config.yaml
translate: 0.12
encoder_inner_norm: false
encoder_depths: [4, 4, 4]
text_encoder_experts_per_token: 2
optimizer: "normuon"
momentum: 0.95
nesterov: true
orthogonalizer: "newton_schulz_5"
final_lr_fraction: 0.01
weight_decay: 0.2
adamw_weight_decay_other_params: 0.01
Rows from block 4 of the text encoder, named by matrix and row number. Rows with one number belong to one neuron. Each number is 128 + 24 x the weight over its row's rms, rounded and kept within 0 to 255. All counts start at 0. Numbers have three digits each. After the name is the row's rms in percent of the matrix's.
# fc1: MLP up (text_encoder.blocks.4.mlp.fc1.weight, 1024x256), inputs 128-191
# fc2: MLP down (text_encoder.blocks.4.mlp.fc2.weight, 256x1024, transposed), outputs 128-191
fc1.665 087:138194134116076140159090130117130132115120147161173141111117095142092129123112128147124144147119089112115151113139139118117147112110184142144123115119128123169138113121100088123152119155095157
fc2.665 047:128139133070136107095099096142131130120135098155103116124116126140136120156101148148108130092148102135140090145119109116104120082153117127142126129119081117099129130101113152175156140158127172
fc1.666 100:159123135157117167165150134146181117141152141122159113146116107158110146144121101091140124121081111150148129092087120107119116099154163142122125143087184106109088145102112146132117156107123134
fc2.666 097:077113081133118150122117140104106144127133132124121137107120152145139120105158152123091138083156127168150103168139119057139129146148151101105145079140104111165123143173156105127146107141134130
fc1.667 082:121104104140167126077130163149127136143108125141134162136150113141071151141091106117125124105150092128081118122115138092173111175133098176141100092114126150140131109144094157125141150158139111
fc2.667 086:154123146143110128124090121114134113153130108154120118164117108125158140134168134150152111211143153123129131108089116150106098137152128150145136171085117130135129144129135126110115149123153117
fc1.668 134:128111098154107140116126117116120119155104136134132106144083103105101163156147111141150131087125066144099123133096108121109142154127117114157159091116105169114129163147137120111133126124126182
fc2.668 054:117158151090164104124137164119100147049162106110151110099148149152122117116135134095145125157116177118156166107127121115127129128125134122105086188115174094133108108116161133167123148115135083
fc1.669 116:123131103085152126176142129099124126144084176119134129169155133087134155118147110121130142116143131128071126180106119124137109168135133145101123121093093124119132127104112165125104114072111120
fc2.669 151:170119140182120135128131130134097141108118132108118182103118143120147179134082129123130124130162135109080136158062112166150106073111118158066160138143090127126084130149055120138114129129124087
fc1.670 101:140116124091134094130127129137120105127148115158146144138128141119129162123157105109137157157124124161082101122138128133062192164120114159111133132143095084129082122087120168154141161124142144
fc2.670 090:182134078143125116129115106118109147177178143115155133085159145115125111134114153089152130185119112106104157169082144099142140090082173122100129106126165137146146128138163153113117125115066151
fc1.671 089:108123111114154126151090163134169150155165149091115099092185097101108098141132098094140081171129090148171100118130111118132106165131142102151162149102132112099120094192144088086160174163127126
fc2.671 095:152110129172087084162151068113125105141116125156101146151091131112135169087135097118121189101133125143107171134115159089123158153153124153119143119147132140116138142108138154110107117097120138
fc1.672 092:128109083099126129115124145115092131111129135127109048171176117154166167094126153193108103152087147110176136175119125119110114123147138114112101127098152122122147107119128128140145154126143110
fc2.672 049:131096142110124135133129141118156115112145115163151121129082121122115107123180124099113126122094132092104121152123109147097152120125121136082157157141155124142115148135143091115162121100145175
fc1.673 102:133142123095134153120148112164108164129104118131104113127168101183056151142152155139144134151179129110135121141130186083134159145161144111081141135134087096109155073142156148116122116084134134
fc2.673 124:128106126140171127091128145108092125175122138073114103123126096097137122148093164117127119096133173121158123146177127105147117135115168127189138147142131099153154154116151131142097118117142168
fc1.674 108:147123155132154148165128159111147103092137096096141123121091151122119138161155136099112140127162091126174156128145165133184110118106130109143123136106105102111111102107153132160155133163097109
fc2.674 068:139150154117097139144107096187123148116142118162075157171116132161176093110113152142092092142080152135132109088127088139121167143130151124134142086132142115134109108116137174107112139117153155
fc1.675 103:136070151099138168112113108160167122146081122129101161134113091120098091114090164130173130161151065125119144100140164126211109130104129112154152152137133113096133126074142101117172130122152143
fc2.675 067:132110099106119136114123113114137155151141129138113174087155069136137165112117094189139157115129163147144116156141147147117156106159111128132099090134100156138117125136123090145090071119108091
fc1.676 099:087145142135156141129120115147122125150123092092141121090147165078143130125129165133147137137141124140161134146136132128125157119133147103183152100138158134128108161150117115122100180108124156
fc2.676 059:153169123153110095151104119156159105157146109134133123131110099122111134114138114094139183116140120116104129126127113114142171106111104093093194097141100133129136137133116144134132091129143142
fc1.677 097:072091088141141096138142156113149147140104152117157091119151108134083104160120139134100117111133127147154138123149137143133129162119171119130132122107096136106101139179119144103137075168163126
fc2.677 150:102135146148143156132114126077117171110131145121115124136082104132112159133133094099181115179115139129128146126103158106139164085156159140130133163129184113124131113080113130131088154074138145
fc1.678 092:135163110131090121115116099160121111155128147120117133110173145088091157129109103097111133130174118127129141117144121141089127149128092119125086118112115103110120136116166155108142118111096145
fc2.678 087:169145158106143116108093147144135162162108136137123101130109126145173136100138104133118111126162112112133117148093128153122104110126084147093145122110161114128137143104131119155111167143142136
fc1.679 085:093121168109171141189182196136083106134126116133144114149133139125087146139143094105116112128148116077150096119103111107122131109090089146160133120146147112135143149118120161175165186129090086
fc2.679 127:133127142138118170081155130121158116139118155137118096188148141180155065102133148129097117121100154150140165156087129143112095141105114136147112162088137126147141148097098072119110122088101160
fc1.680 097:155120143103158125106146127092131127124123113120132091138133134130096074122195142134132106110167093101122115144131149125132101133071119133128092118131119116137139175147172132119130156158137132
fc2.680 074:128084149132119136111109169086150110102140141113123081134100151130155110169142137167100128142103128127120098183083125109131148128145083177112158150146143148143128123104170115139096160125152164
fc1.681 099:099109109132129107157119123120154112178134148129121115166149144100112138140114201127150128122127131134149143139092145111095148106126120140146125052109128121104137160072086176126110118087137128
fc2.681 147:153116149157127101125150134137129151134095126117118179115122115162108122125134118140082131118178120141167114156120137120135154185129134136165109146159149174151113138109183121140144171124113154
fc1.682 109:132092127137093127158132112156150111127115082131127116120158126104129150081137127112145137124172092096179135137142144107166120162127144089161141123156133131156126096153135129101136168101147097
fc2.682 067:135117157146160120183126137138132114155120125146152155150119109150107135143127107099165139104127154103135070117170134134089152109133135146098122143123072129135109108108138134135134140127127124
fc1.683 111:112140112107105122144175151214139173102142133167131098148127112132117094078149156090126141165116135157148120130131138096137138133129158103111151101122085155123111126121118114106154166123107122
fc2.683 125:134138158128149159133164112085148162128139138140142124128158126141127134161114122149120100148111163161144104142110136142063122133146174153101136132086155106121121127161132098162112137103119106
fc1.684 090:156148129127161126127150111145161138168134130145132110120123104154112107152085114086096140118112104112115140087106086129159134110134077110136119115132134120161124133125124139116139108122132120
fc2.684 078:099137125124104095151132084149132161144161125089104130156137136152139162114173109139093153095094127096154127156158130133111150137147157099163133143120086183088144122146104069055143164088130150
fc1.685 104:124116124107146136123147146162118092142149133171097115134141168118125150142119131115084167126138081094123157156125152139121165077174112136147157166144117099154084143113125179127109119127111138
fc2.685 090:130165170115141154125101104145099132164102135141177156132143129153132086122102134162097124115122158090119150071163162132136110143134114132089141122141178124123125081157134170156156145077135106
fc1.686 097:137098155105126102089135142116127148101136099135106116120116100136150110131088105129133131133142138149100154156106147111139097130132125130143120164148136102128098117118127083128135090078131144
fc2.686 085:087137117078118141143136132172098155144109142105151141150157117132160099149163172114085143128101178110181130134139092134096130140131136166177131098110189146151150118062128140090123153141090140
fc1.687 090:160099111149163117130117131170116099136132107133171143170144172131121185140100137152114113119149117103131187135080152086102123095109124113139116128125107147133127146103130157162151160110094122
fc2.687 167:154132118145133149139117153113127155111141143116111134072114115140097164143108110098118160106138094091115163106154121123160133120163135153119136139157138126133169123106133137120149106153129153
fc1.688 105:112135140097106128101090129147167146103122122114113107094135103121078128103082077112124113134151112102176139134117158082157125113138110082137142132114088149127107144146087108134103127146165130
fc2.688 093:094134122096137117106100143136119141080158142117171141091109148138110140133106148137135136147123158189151121149145123158110141127144130140109112098131091088107158125109136123126132104090131080
fc1.689 105:132174088166121130123166143141084149156155127167091114121139167093137123132124144185165164147142142126175120159109160127100140092136102163131128095142108138119133160117121115122198111163095138
fc2.689 050:098085109094114155089110117120139115131123124121181135132117079135170152137117132082131132089119098159094146117130115153193118136180105147135150143160172152147111145136110081151119124101122170
fc1.690 115:143142116103090168145139167180101106090109138119117122118147130123109142144102131094110132126104099137155081088097110113109121147107121136137121163139126147126122102152104129095152144128117134
fc2.690 047:122117120133123113109079111059132158151149139142117133127091140117146126104143121145153128162131128150111164159160137115109138113126099116118116114118102120110109120133166073151117138117130135
fc1.691 128:125149147151130121118157143150179143175158111123139139142137134140115141105141138136109115085127105116127155113228109119124171117130108096136129192109068144102102156106148171103129122128141138
fc2.691 110:126132161132158146101094134196153117132113154091178108141137113143114132125077139154139104108123127114134124169112175155112156136119126141180115152116083137146115142136130118153128122171098171
fc1.692 098:128102147132094120108143125143134138152119118143147116135135136152114127075099171137110119177142147166151137160141157144146127059149116121146189125117137114081104120146134154136119150114146153
fc2.692 149:117124109123117129168122169110119126139152118117138127150128096119146134148084104151145151144103120172140178134118152137085142111127158113084164149087140099150138140065076140113088132112153153
fc1.693 100:108149156125120124074162118099106095118161162121117143101147145077134107135099134124139144126113146115088116155103153147141098188156120136179147101132165119097127120112129102121133138123095151
fc2.693 087:121095114116118123123144128095164132098104113150121123109151141148117125181135163132126107136185146103143074150113080161107166126122097120116109144110154119170137128083158131138122146110147142
fc1.694 100:118148144182153134135159173179141131135113096119118114120068122148123120163126121105148097134146095140141115115174164123152133099084137076139104142136140133085147086124137121115122148146130092
fc2.694 095:143109146146114153144111131112118150093069117127149106098141125109137095112117136156101155149127128128117128127115069151155096154110126118124142165140116105138111113120137118121134143124128111
fc1.695 109:144105141147095143105134129085114148126124130131088128114088121171091136142139088125113140108144109153126106119120103098124145143114097135133142130159132122091113133106159103119116125087155154
fc2.695 052:128140137084141118181134114144129114121112125103172101174162145083154112150134159103135101157096121110134146126147182161121131159108140124142102136091127144160171126134120154149130127178130111
fc1.696 101:146128089135098125147105127139169147107153177142106106117151125173110140157139099148111138162111140128119128133120167078082131116092081139100087140145126150128146118130167185144157108111157120
fc2.696 113:099205147113143147126139062115123133105130109130131143114097138160114109143120125120099115104100119121123143111118147097143108124137172115107147127148049126117127161182107094135137109152132092
fc1.697 098:144114123111164164126146131156153132128089141104140086142109106186135119146094106104153131160109076153137123101086155145150108101108115107121151113092137110113106141089146129138136096116150157
fc2.697 058:117111138157108143119149162111158116114153128131123155099157139096129117109139096158122114071169167116114096093161102075148104129130111144143143135153097103154143136159124092125106127146147140
fc1.698 096:119087126112133114137139164164125150126148151088148097158178160147100101119159113124157124145149090112100085180146084108144139115130096122163138132144132162143129142120187114108185121160120138
fc2.698 063:116171138126079084101125106155078128142110120089099153141145121084133152095139141154135132110140127122137168098141145132101112150106109099145132091104084124083115135129109149103130149117164124
fc1.699 110:066094129075131150115123154171119164159119109130141144116093127111108141094124124094203114134131119149126133132125123163156138111169121112091100122115123120101150145123149125116091139149110160
fc2.699 141:132122128122127115105127107130110129130122116106133110127091140074066113126115170099094120114138099121130121130113126099089122127099137101144132105149166117160149116134142142120111111147118137
fc1.700 099:139150129104144152148153117103131123130126111139122086103104122082099154153130111137175143168156098110119120105118160149094112119148098110164126106163104096114157163159136135103160097101124146
fc2.700 071:119109066123100117132104121098179105106124069111136145073102137118159116164143116129103142124149149125163113103150149135110124137131100104073115088157102127169149124151152159150117113168118134
fc1.701 108:150131133097100109167175112142097151122118086138125144088109142113109103135130155108134181139115148157143105168133143149105170086160114099134163154124143104081096160130125123129096126116120123
fc2.701 172:152105168118118141097138146110155106156133103099143106111090131084124114101132138107117156147150155165158130144164089150086145128125110110164129130123131120139157111098136148102082125104152130
fc1.702 092:106175105098140137134150136126130144145116180125134110134117120134190135192084133137128136108146137108094163166146178116103127123153137120098082104118097110116140117095122082106140113158154149
fc2.702 041:158121112116132134132110143116158136090159117167100106134147150079086091101110157106166125133104071141160108190144128108102135106129116115125124149096137138124122132148137127126144108102136138
fc1.703 111:160126138112129157127106147108152154125143134104114085140117129111142124137116170143155084143157129129118111168087143122108093118095131114090132196140136107112107162104140101169131106158110109
fc2.703 106:087120095145105140104111108085174118107163129112157171102094097130145145084163165141095103083164133133081142141143166108114099139148099135115126104105105099169120142158109109117115110089138131
fc1.704 094:107154135145131123146139111145151153141076159136156144145132105077114133125142133127147159133156130091122122087123149132144112134113124080088118109113076144105152136095063083141115170129120089
fc2.704 098:145094170141147093132168125162114104129122169092104157116112151142091114160131129150090095133090163162118148116116113112090135125123134105161116125127169118120108121115181155127132146128149170
fc1.705 101:146114122123120116143101116112147161133163149116104136144171145152155126150131123146168131139132171093100137128107152129145112120150138105123128110119141160139134141104140120146133098124133133
fc2.705 107:111144111114135103124156143125130138083117119140114082122106108124105146096135171085152093128088085160110116183141108080140131116145159109148152140127137127139129135165165123147141132103134106
fc1.706 114:147090162102120120160119153110098089080119143111180099126097135133128130108132118115110135105097104124107172150102095157143124123121093153180168125110161113155123134119092156117138153114101111
fc2.706 079:126137128157146148125122134129106133154120139123112137124125121126088132135150088100143145159124110122139098086167119103143142158130128113130131079159109143113126131143143135128193123133128150
fc1.707 096:134154113110129132145061151123149118141107100121135147121151155137103146114072092147128121141163138107123157174155115118119133117164127117142175152166137144169108105172103110137186116121121078
fc2.707 068:122118162129160134117090150116105106161160110120140149141097139138106131115131131148102140114120133131140109140176152085104192149132166156100086116107096082109116154126169106096117181096116161
fc1.708 096:143114140072107136153142104168123172127101119167120139124155188153130129122138112141149139123121124148163157103161141156138132164140147137154131144108116117118093108093134088109128124136121105
fc2.708 083:110109151121154144148119147126095101106124126075134128093132113115106131140087101113125127166067123131138119173120103116153110147105134167129127107200150089148126139116092128113113118127174145
fc1.709 098:126098152113104127133122128160133103147115103146161124155151140121134150070136076131110092137137110117071128141141127136121152134117090163103111127123108145082109176115155110168138133177118137
fc2.709 182:107149147124113122142146153200112134140134101126105146098136125120106106161141130117102138120124090108124128162176117120130152147131095119102109160144094175119142168119107135144146112149174130
fc1.710 094:104137113137126132124158129161153115104113130188139139148166137130162172135114122119137172105121110124105087136123127118116121138108057132118168102140125078113146112098118146171113170114112118
fc2.710 060:070099106145114127121123142120081110176167156121106139150099177117114119070104140145087118110130125154105158148153135134189161122127125101127156112101094088112097108136118122145119122102155096