Weights of a small contrastive image-text model.
Training: normuon at rate 0.0021, batches of 256.
Data: 90422 training examples, 20.4 epochs.
Rows from block 8 of the image encoder, named by matrix and row number. Rows with one number belong to one neuron. Each number is 128 + 24 x the weight over its row's rms, rounded and kept within 0 to 255. All counts start at 0. Numbers have three digits each. After the name is the row's rms in percent of the matrix's.
# fc1: MLP up (encoder.blocks.8.mlp.fc1.weight, 768x192), inputs 96-191
# fc2: MLP down (encoder.blocks.8.mlp.fc2.weight, 192x768, transposed), outputs 96-191
fc1.55 102:127151153116194117134087117125125113156125126117122137139184109140140149127147124107141080095115117125112136147154136140123120121069126118111136138096133145126155109161160142138096128122110116122104140157162120125149114147126120160163119138157111123106137133121127139101080123107118155101
fc1.56 095:076128115139104123148107118116095126086132118128153127120109117175125148114120089113122083130163122146131106126085144095176129126147128114168118119138140111099111133163152103096127116095143140154083103133108155139094156116099147109100107176116068091115124134130175110134138133097163104172
fc1.57 101:148125155125132098165118151170153149122135105088144115068140171126121118108140159101089151144133079098130127122147155085151118133110128124125165144102088106106129150131097122151117156146094149131103136100145113144150135111108111140168106123167112126083122110098129140148113155124159141128
fc1.58 096:093149152102119116123149109103172148151129150113081105134104143100102127136134169108173117097170101160135138131112043107115194111111120098147126150103103132115119161085109153125142194165146129110133156132160124070123130109144159136158142128154127111117110119134136109148168122155122132136
fc1.59 094:127134112085152126151160100120164171126153176145141116137139137127110143159132093093123173165111107112108157147139168119121147118133109090165140112132085100117116109131116131118078161147140098138124128111099089130143077105112128147122135088169128115161143110137137102089085118136153155124
fc1.60 095:078102167128102158125098125152152107131101124092145173097117135135153117155137134139113127122093108121123154095124116103127082110099085149103117153135161119117133142127128140124161128122158097134113160117124151126144153091097134160140124140110101111070083135095133104096146137153101068155
fc1.61 101:131183123107120143073131082147144140163107127150120135107074100125138143146148120123116124116143150058110128161113097117155115128113079125155121120131128089127125136142122127144125066150119171172118154111094132135123130107132129120135118106117108149107082166136145117133113159153100167142
fc1.62 109:145111109138145132140148131148153172162142139116118161114149102112149112155113148097096137098127116142092131152153137113101125131096087130115160134159134103140150127113199131112133100155145144088105131121110146131119154142132108133116138138155102183144135129106096146124145129106115090126
fc1.63 104:123101172136107114114146102120094115138126113142097090110139111133119128102134141099137221163133138114101132110167142126126143142123101121172112113141102130113155140124159093130114114137145129114105119164132138098098108140185136095136121131110137175131187095148069167098104128159116133125
fc1.64 106:159098154113122117126101143121125123156124148107102115126151106100139147173134143094146134103108112131091113116105149090118119137149151178129167129115152137062142123127161138123145094164149140133151130107158139128152126107140156129154123089101072114144162160164149106112138117126130131102
fc1.65 100:123129154085107142144130122157153139125150089109132193100148085083137155107137133153107143132096135152137131161109137115124176149112137116133098076162111154175183139129150114152121111117145164145139134104189096078128140170131117154085111143165137122098153121082112110143154124090143144091
fc1.66 107:103118101140143145134122112095150125142117135185133125123105137121146131111132123131076165155112084134104112149131154123149130126097167105173137140115136109119148096115184137090101147159125083147119155106127136137118139069111089133107108156139154094172140148158136150112131128120147134135
fc1.67 100:186146138143147130125147128117118122112133122158134133182144137102155150141134112163100146168161088121116120160111126138135141115151134168114120177162111152155125152125094079112143139136117106111158170079147111094135110160132115134134099118132104131088138136200133120118095152122118114179
fc1.68 096:090163140133158098147129102106143103131112159155144140096113147148181119118133090120132100099129128085106168135120127134153099131145149153137170130156114147131148091107133125138173100144127115103142187147126144136130101116190157155137095114139114097162184131116118117080082132154121130149
fc1.69 106:123108133115079160127124118132123112165087188135092130112139125128111138115115132164108139114148152116117140137128080105153137128101129114066144151141148153134150103108103143155131117162113120129125152159146092129142104171116126144213113095107134137141137140082077116135119136126137113131
fc1.70 096:143111148149127122123144112110146115132140128117107124153129107104111164122116092111156130133115105127085159127123112129048153156113170094151068112164089130088123118133150116071099112149099141092127139132120120074162124103094143140123093091155124123130163155125149136125087109103148125097
fc1.71 097:119124148116090141102126136094101112119119151131135109109127133104127099126102114131120143153129133096094091096180108161121102129134108098166103152090120117148142107148132103138139109138105115095119092121135146124169116095172115098120126150129097107141170126139095123131126116169079099141
fc1.72 100:103134113092174172156187115112129154160127142146092159111142179139102120131136128140143102136115108152148140148112143123135120125143111135159119144071128119126128107147129130107115186149113124156128133136161181113149125159133151153102174130128097147131084159147132127141138110152104136128
fc1.73 108:174143141109128103153124104124130121125130105112099077097157058111108138140074166197112126121145151183138104190126107137167140096131159091133132116170158124112124109125127095110154142171105152101152096073166109138125132140100116116121136154120128087120130144124140122084133143106152102144
fc1.74 095:105128125110147131068101095149120089139111104147120180153052149086142148150125116139145123096145101110111178114147098140129119146172140169130134162141097148105098147109122113161110129120141133136146072131099116132141163114122105162155125117133061122156140143086139102118077104132119143136
fc1.75 103:185132129089182127112131155133135101139155134134152095122132169101130114143101132169154086069097108111088136112124139102152119153132123090108100141173165124107104141137134172137148111083112108137125123098136125170135163138109084148122110116121145138124117192151128121099099176130117125116
fc1.76 101:088159162101099127109096130149156121124145119158136132121131139123105160127114125099126114142114182103158128101109156127087098125106140100141121071121160118061147100102100153130117169156137135112118126151162102092094138124151123126129139156139103153119140184145114128162108111130146157133
fc1.77 097:134140163152097171131110116114112109119124125116139140120124105131125130125127127152160083146123124116129151113151092158105163121119126101135115062136136089140102157145119133148096180160128157162136118150129093125148124111164118159135148091099126149114149128132110110123109124176125132115
fc1.78 098:114179146082110122127130113134151165144114136142137156098113152151139106164140156088104128143114195121109137127110174105146113149124090149111104116138151150169139124122121106135139133185095131122137136104089142104125113142161122173098074097141150116154168132090122150114109116116160149121
fc1.79 099:149120127116091122108179134142145116122133134160185134125143131117132125150151116102089174155154115133168148151118127103172124104141118138095087118109081172151136140081157032134148135134086151162125126151175138079122165168136103148124091127142118096093153138160113113110146139127130123126
fc1.80 093:103166129072122139137123156108116115082131088131117130124110151105113146121185132066107172143099149122113086114127103126125100094117135175132119120135137139116164171141151107142150127152132153163120150143112090172129115117125137150135122134139100112144120092131131145126122112139169126146
fc1.81 101:107098155100092131116163133137146149161128090122140101104139128143177136165143081105095122116145132163133163072121140140114146133109130125059081105170148097162097130164100123112112134178110137119121140128140205106115111134097144139157138099102130113139124098122109137118147103148120175134
fc1.82 101:120153124133119099174181142136144096115114151137107079080115113145126118177138129110127148134129103114088107107104147175138122185109118114128110090178157156130159148097153126117137179081117120103134093116084111150174123121157137098128095160123139119134127135151139106064155132149141132137
fc1.83 104:151115123122110099124126136127129174116156095056124092168130126133130139127149145175119131128108112085129109140171147135124113104162126133110111168140128156149151132105144136117053138154129131126143089189124111110137129121129118129144122124116139140137133141172101094113125121140132129137
fc1.84 101:126124103144141142132135107188124155101096123135150107134136154125157098104098108129124106185098154108106138137142073131165124146157150103119151132097112137133117099142147120109117097123119137141119117076111108163124129166101135136139129087113091125150112162137127137093162112167145116113
fc1.85 099:151117117063136125114126083098128136143150154126132172130149108102151134072104137118123106129128125120160157160117118083142160117143167128083120094113100087137136124120081105161047102144134147127156139169089139105143148159106137164110132130124174098132123110120141131090122142169146134135
fc1.86 105:116137140107110131104112128130139117122090143125159183138121188125148160088188140145132104136108129117138118135132077119087102136129133105120108169128137146093130129108120112124104111143145095125104099115148118111130084150079092172084147129110105150149109105121104119102179107091127136122
fc2.55 084:154113128129120112121164134128120130114147129134107096156143114084146168112154129159146115119120106135143118143119153140103135126096135101125117139087159186145140091149149170158157117131152148134146110137123137131150084150092095092096119142152119088132095179086114116093137101123134134089
fc2.56 093:139161097098128086160099135124149077103085162162150126138108145115134127177142110115122098155100129110109093150153113153163119100143126138100134133142089117157122146150125139153149153116125114136121141170170137152101107118133114118133155125168100120123132131153125136164139078159190124121
fc2.57 104:105097088165102127152125135084126121148089128143119082154127099111171114152096156131123104132135138157171129110106133135133134144145102140169146129153149097142158080138107120119156121131072147122126111111138125155170149101134135125087169133118090131086109101122117112116106166138154109119
fc2.58 111:102137106156070124165148131137145065139105161156073105125104132133151140148166138106152116147139136121159118124161107155081114099169138147132133152165144155119163157136140183158102148094104091095121119145147154167127147146131143106080148126133102117145117142143099127094162150106131172113
fc2.59 102:100126154118154153082108141131134130172128076115109121114142176161124136164123149161085156102153111158126162126135123083161128102125114147100154143123156119131130122128123145148169085138122130111168140141146079136157134156110104144095140137097097124117166147147124119135148154115129108161
fc2.60 101:149118139141165132107163115161096111151145156107189097160161148076119159154127166077129121144160141160152103136120110151152120174130161112163153162128123118124102090154129085121100081146092110099138128137107123142134089104131113130147133096129104143101147134147135136084141133142130140108
fc2.61 110:138118184148133105098103046121154134160121118160162104146128074080169138146066095154124143125125132097115110131116126135124134112161136132078134101123148117121154121109073129091134091161119116148108111153209145118117156114155134134113128170145122123122191102153135119127155115135157138095
fc2.62 116:121164158155157120109110151068125135152113129122150127151132140152136124171050078149136102140124112151149093134122147138147101127174130174079133130136126124091105089112110119167178136132124154139147093094138138114113133097129125126146144106135151102130132114114113107155092149110130113144
fc2.63 093:140111099084168117149122112183141111154091113119145183109149124101079147165142084158090132125134160134120166111149154138100127129150110138107118144091143093085104111134124142091126100128175126120142147122170135089153138118123132139115122131100134115124167125121159151128117138140097126116
fc2.64 110:122120167136123137124119137122137146082110113144108169104131122142169136120129112092141097132120122150144147108128099172148153159148115159100149103133130083117137128164119098144099100163119173141163091145148118114099111159152176204112164135133104117094137129201164117141097090099143137121
fc2.65 092:117100156100133177165128129119131155104156125114149124140133117140149068148123164149133118145102133111121095086111091141129121129151091120172125141121153141128158156084121163122159143156101079168155151131130143154105135080137116165109117118089154110139107095089201106120118105131109106088
fc2.66 106:141099174148145143151131122144132096144117133100100150120141146059140147168099134129115158127137096120137142146120093126146147151161115091076107118129135140090138119106132140106129172116104108161134088145120149150135135122150111080119126136098099113140165170129126060145133122130155130113
fc2.67 075:108136157114152161152146104167121120150136142144086132124108150212101162088144184136124098078161113132122134111113127128089144129145123145147145137150141105086134098099136133127152109106104120066068127107104141096100144125092140112096111115157174167064145105124121105174143156131131129126
fc2.68 099:099137145149154154133135183125126123126138164113111131154102135133114119127141169127103107128134078106130131105120125139160099128129101142115108124142150141103112134128110081107134121152131124124159150151114165176134188128143158129119133128101139139090129192126164091186153156107109143154
fc2.69 089:111139161131127106134125145136063144114136134142175142149116119165145141120180086111151106159158115093090120149151132128117138150132093153154130096091146103129148131129108134125106126090079125138152112155172135161140125102118152132160140168140092121113102105058124170135106137133092146137
fc2.70 101:096129123132142126141144122121132094090089127132113111126135171105151114153130146114145124119149171080112079127082109121167168121104114120117164116123124076147155117148153123121095142142142079141107157139113124135124096137144137170106151150105164126154150147137113120145117131142144147139
fc2.71 100:184106179135126073112146153124139127174101146097097122143140120124128129147145108150160138127112108073148148113133157145114114124095091144094118169108119168142116078124139131122112146121094119083139137142149170091135104145148116103110131142140107123146146124151167105141138116131118180143
fc2.72 097:129124080065123144117047140134122150136135117105077173154147098135136121141109060128153132125090109162106131108153108156143129118105122133112127139123130135094161123164176165071123085152133139127132112111117152166132176109112152129099148134089103112133123120133133118129161140098146089100
fc2.73 114:114121132153142170102143166115158147107137144165151135118063164160144183135128155132166125189147110145043156129153117090141124167160160126094122141124153167154132166107134118144128131104119111103122110114117112119164126131140096147115180131125115158103136164125104136166107085131133084120
fc2.74 116:115143155149130137123116134074157083135154148138132091159170133112126159115137111128097111211112148181155128143131123155127140116127146080107121115082138129139149146119138147122136137136103132075104115113125150159104148131117101109137178146117098172117120139148089184118137091135117116103
fc2.75 103:094124151139143161120115103117118142189112117134064133092098122103184100137104125176114114129071121174132155141111110102099154097118143155117182144174121128110155126136097113113134122104153165126137129137180162176135149104121107130081140155138163119106122130152131111080123095139118169154
fc2.76 100:123137095129103118166070085136155125116093105181146109162136098117126136101119104136141126107133149104119140125133101139134148140149117158132138120110117089141128126144101112127164168098072153102152109106113127129151099118174150112115113135151128138133122129143136115127127119091088113160
fc2.77 080:153164138131129100149127164133171090116060102135168098146130085088127172129109104128125131107151103177098124116103121122173104161094151101136117121137117134121118096153157139111138083096078124137112141169084116150130153143101136157133119123128175115117136141157159137112137117126088124128
fc2.78 090:133096161137120127118136140101171145109075131140114121120127141113133083106109138143117152134126150089126098135103078104150157102135087122116138138111152123102153143101130125143141160109150162129050103156138134179097126130140097157108152144161138125139146177088118124102098126116107140159
fc2.79 113:170176120072117180146144117119122144120106140124150135096164148140131117077103116109129142077131151143157128160100097129087119120108130135153102123116151159107088125121132147109093162176127114116131092090142125161041129115122100106127152126109127122101173112151131111142132133115170085137
fc2.80 100:116163089128099128148137087140105132163137108124147096116076118120114129091109127144117130129181160129091152116151107144111111157112101117146139135109126093147164123125116121141111131121124154122135143123161143141118102128154136113143155128132148098115122136129077095106137179138143163094
fc2.81 093:156159143131153188128096132060109166146139086163106115115156100122124119119153121121121185117149121092153103166153117071091129142108140137160114129122163148104116110132111142164102106139142132147104117092167113143099152166115132102153098134127125131150117127113178159151127141152161141155
fc2.82 114:162117174173173176142116099119132147137113116157117133151125119103101111150107104172113149101160129092145123111134169133136127098124132167155121147150157091093136126126135133119136124129134143106109188105131103091114151099144108100107123138147117114145098117133139132153103152145123110124
fc2.83 110:132139113123118133102141136150087084124150084146106082143154132139133142116130092105132144132133089094163142150126129135112105104103104176064132126134156107105108169121124097125173139167169166143154124169123115107136090083127151106170138119125132139121146154119144121171133109133127170117
fc2.84 102:146184134107147127119080158083145156128131122161127119122153095096141151145115123129137092145113121147176154111108130072171135119134148106144113117126123131098117132153122129138193119127118128080149128109153128128130116127101095115140132087148142069132122103105091093122129108115116170076
fc2.85 110:136104107127213122109127113145138129114122144120119100135121109145123112110107098113112119110121109103133143082156197144118110132102130137109136146092123083140138180111123147116077089117127173132164172143142110121103105121084134146126140168140168112148164106120135127118131139109120176112
fc2.86 103:120168160180089121104177102109141159078138136184091117127099134127125127114127136133110129158112078115114096141141120133124139142124145168153117113124109111154142106134129132131129165117149092114166110176097104130158140126149123099136129119087162087121117091138150146076103128138115127132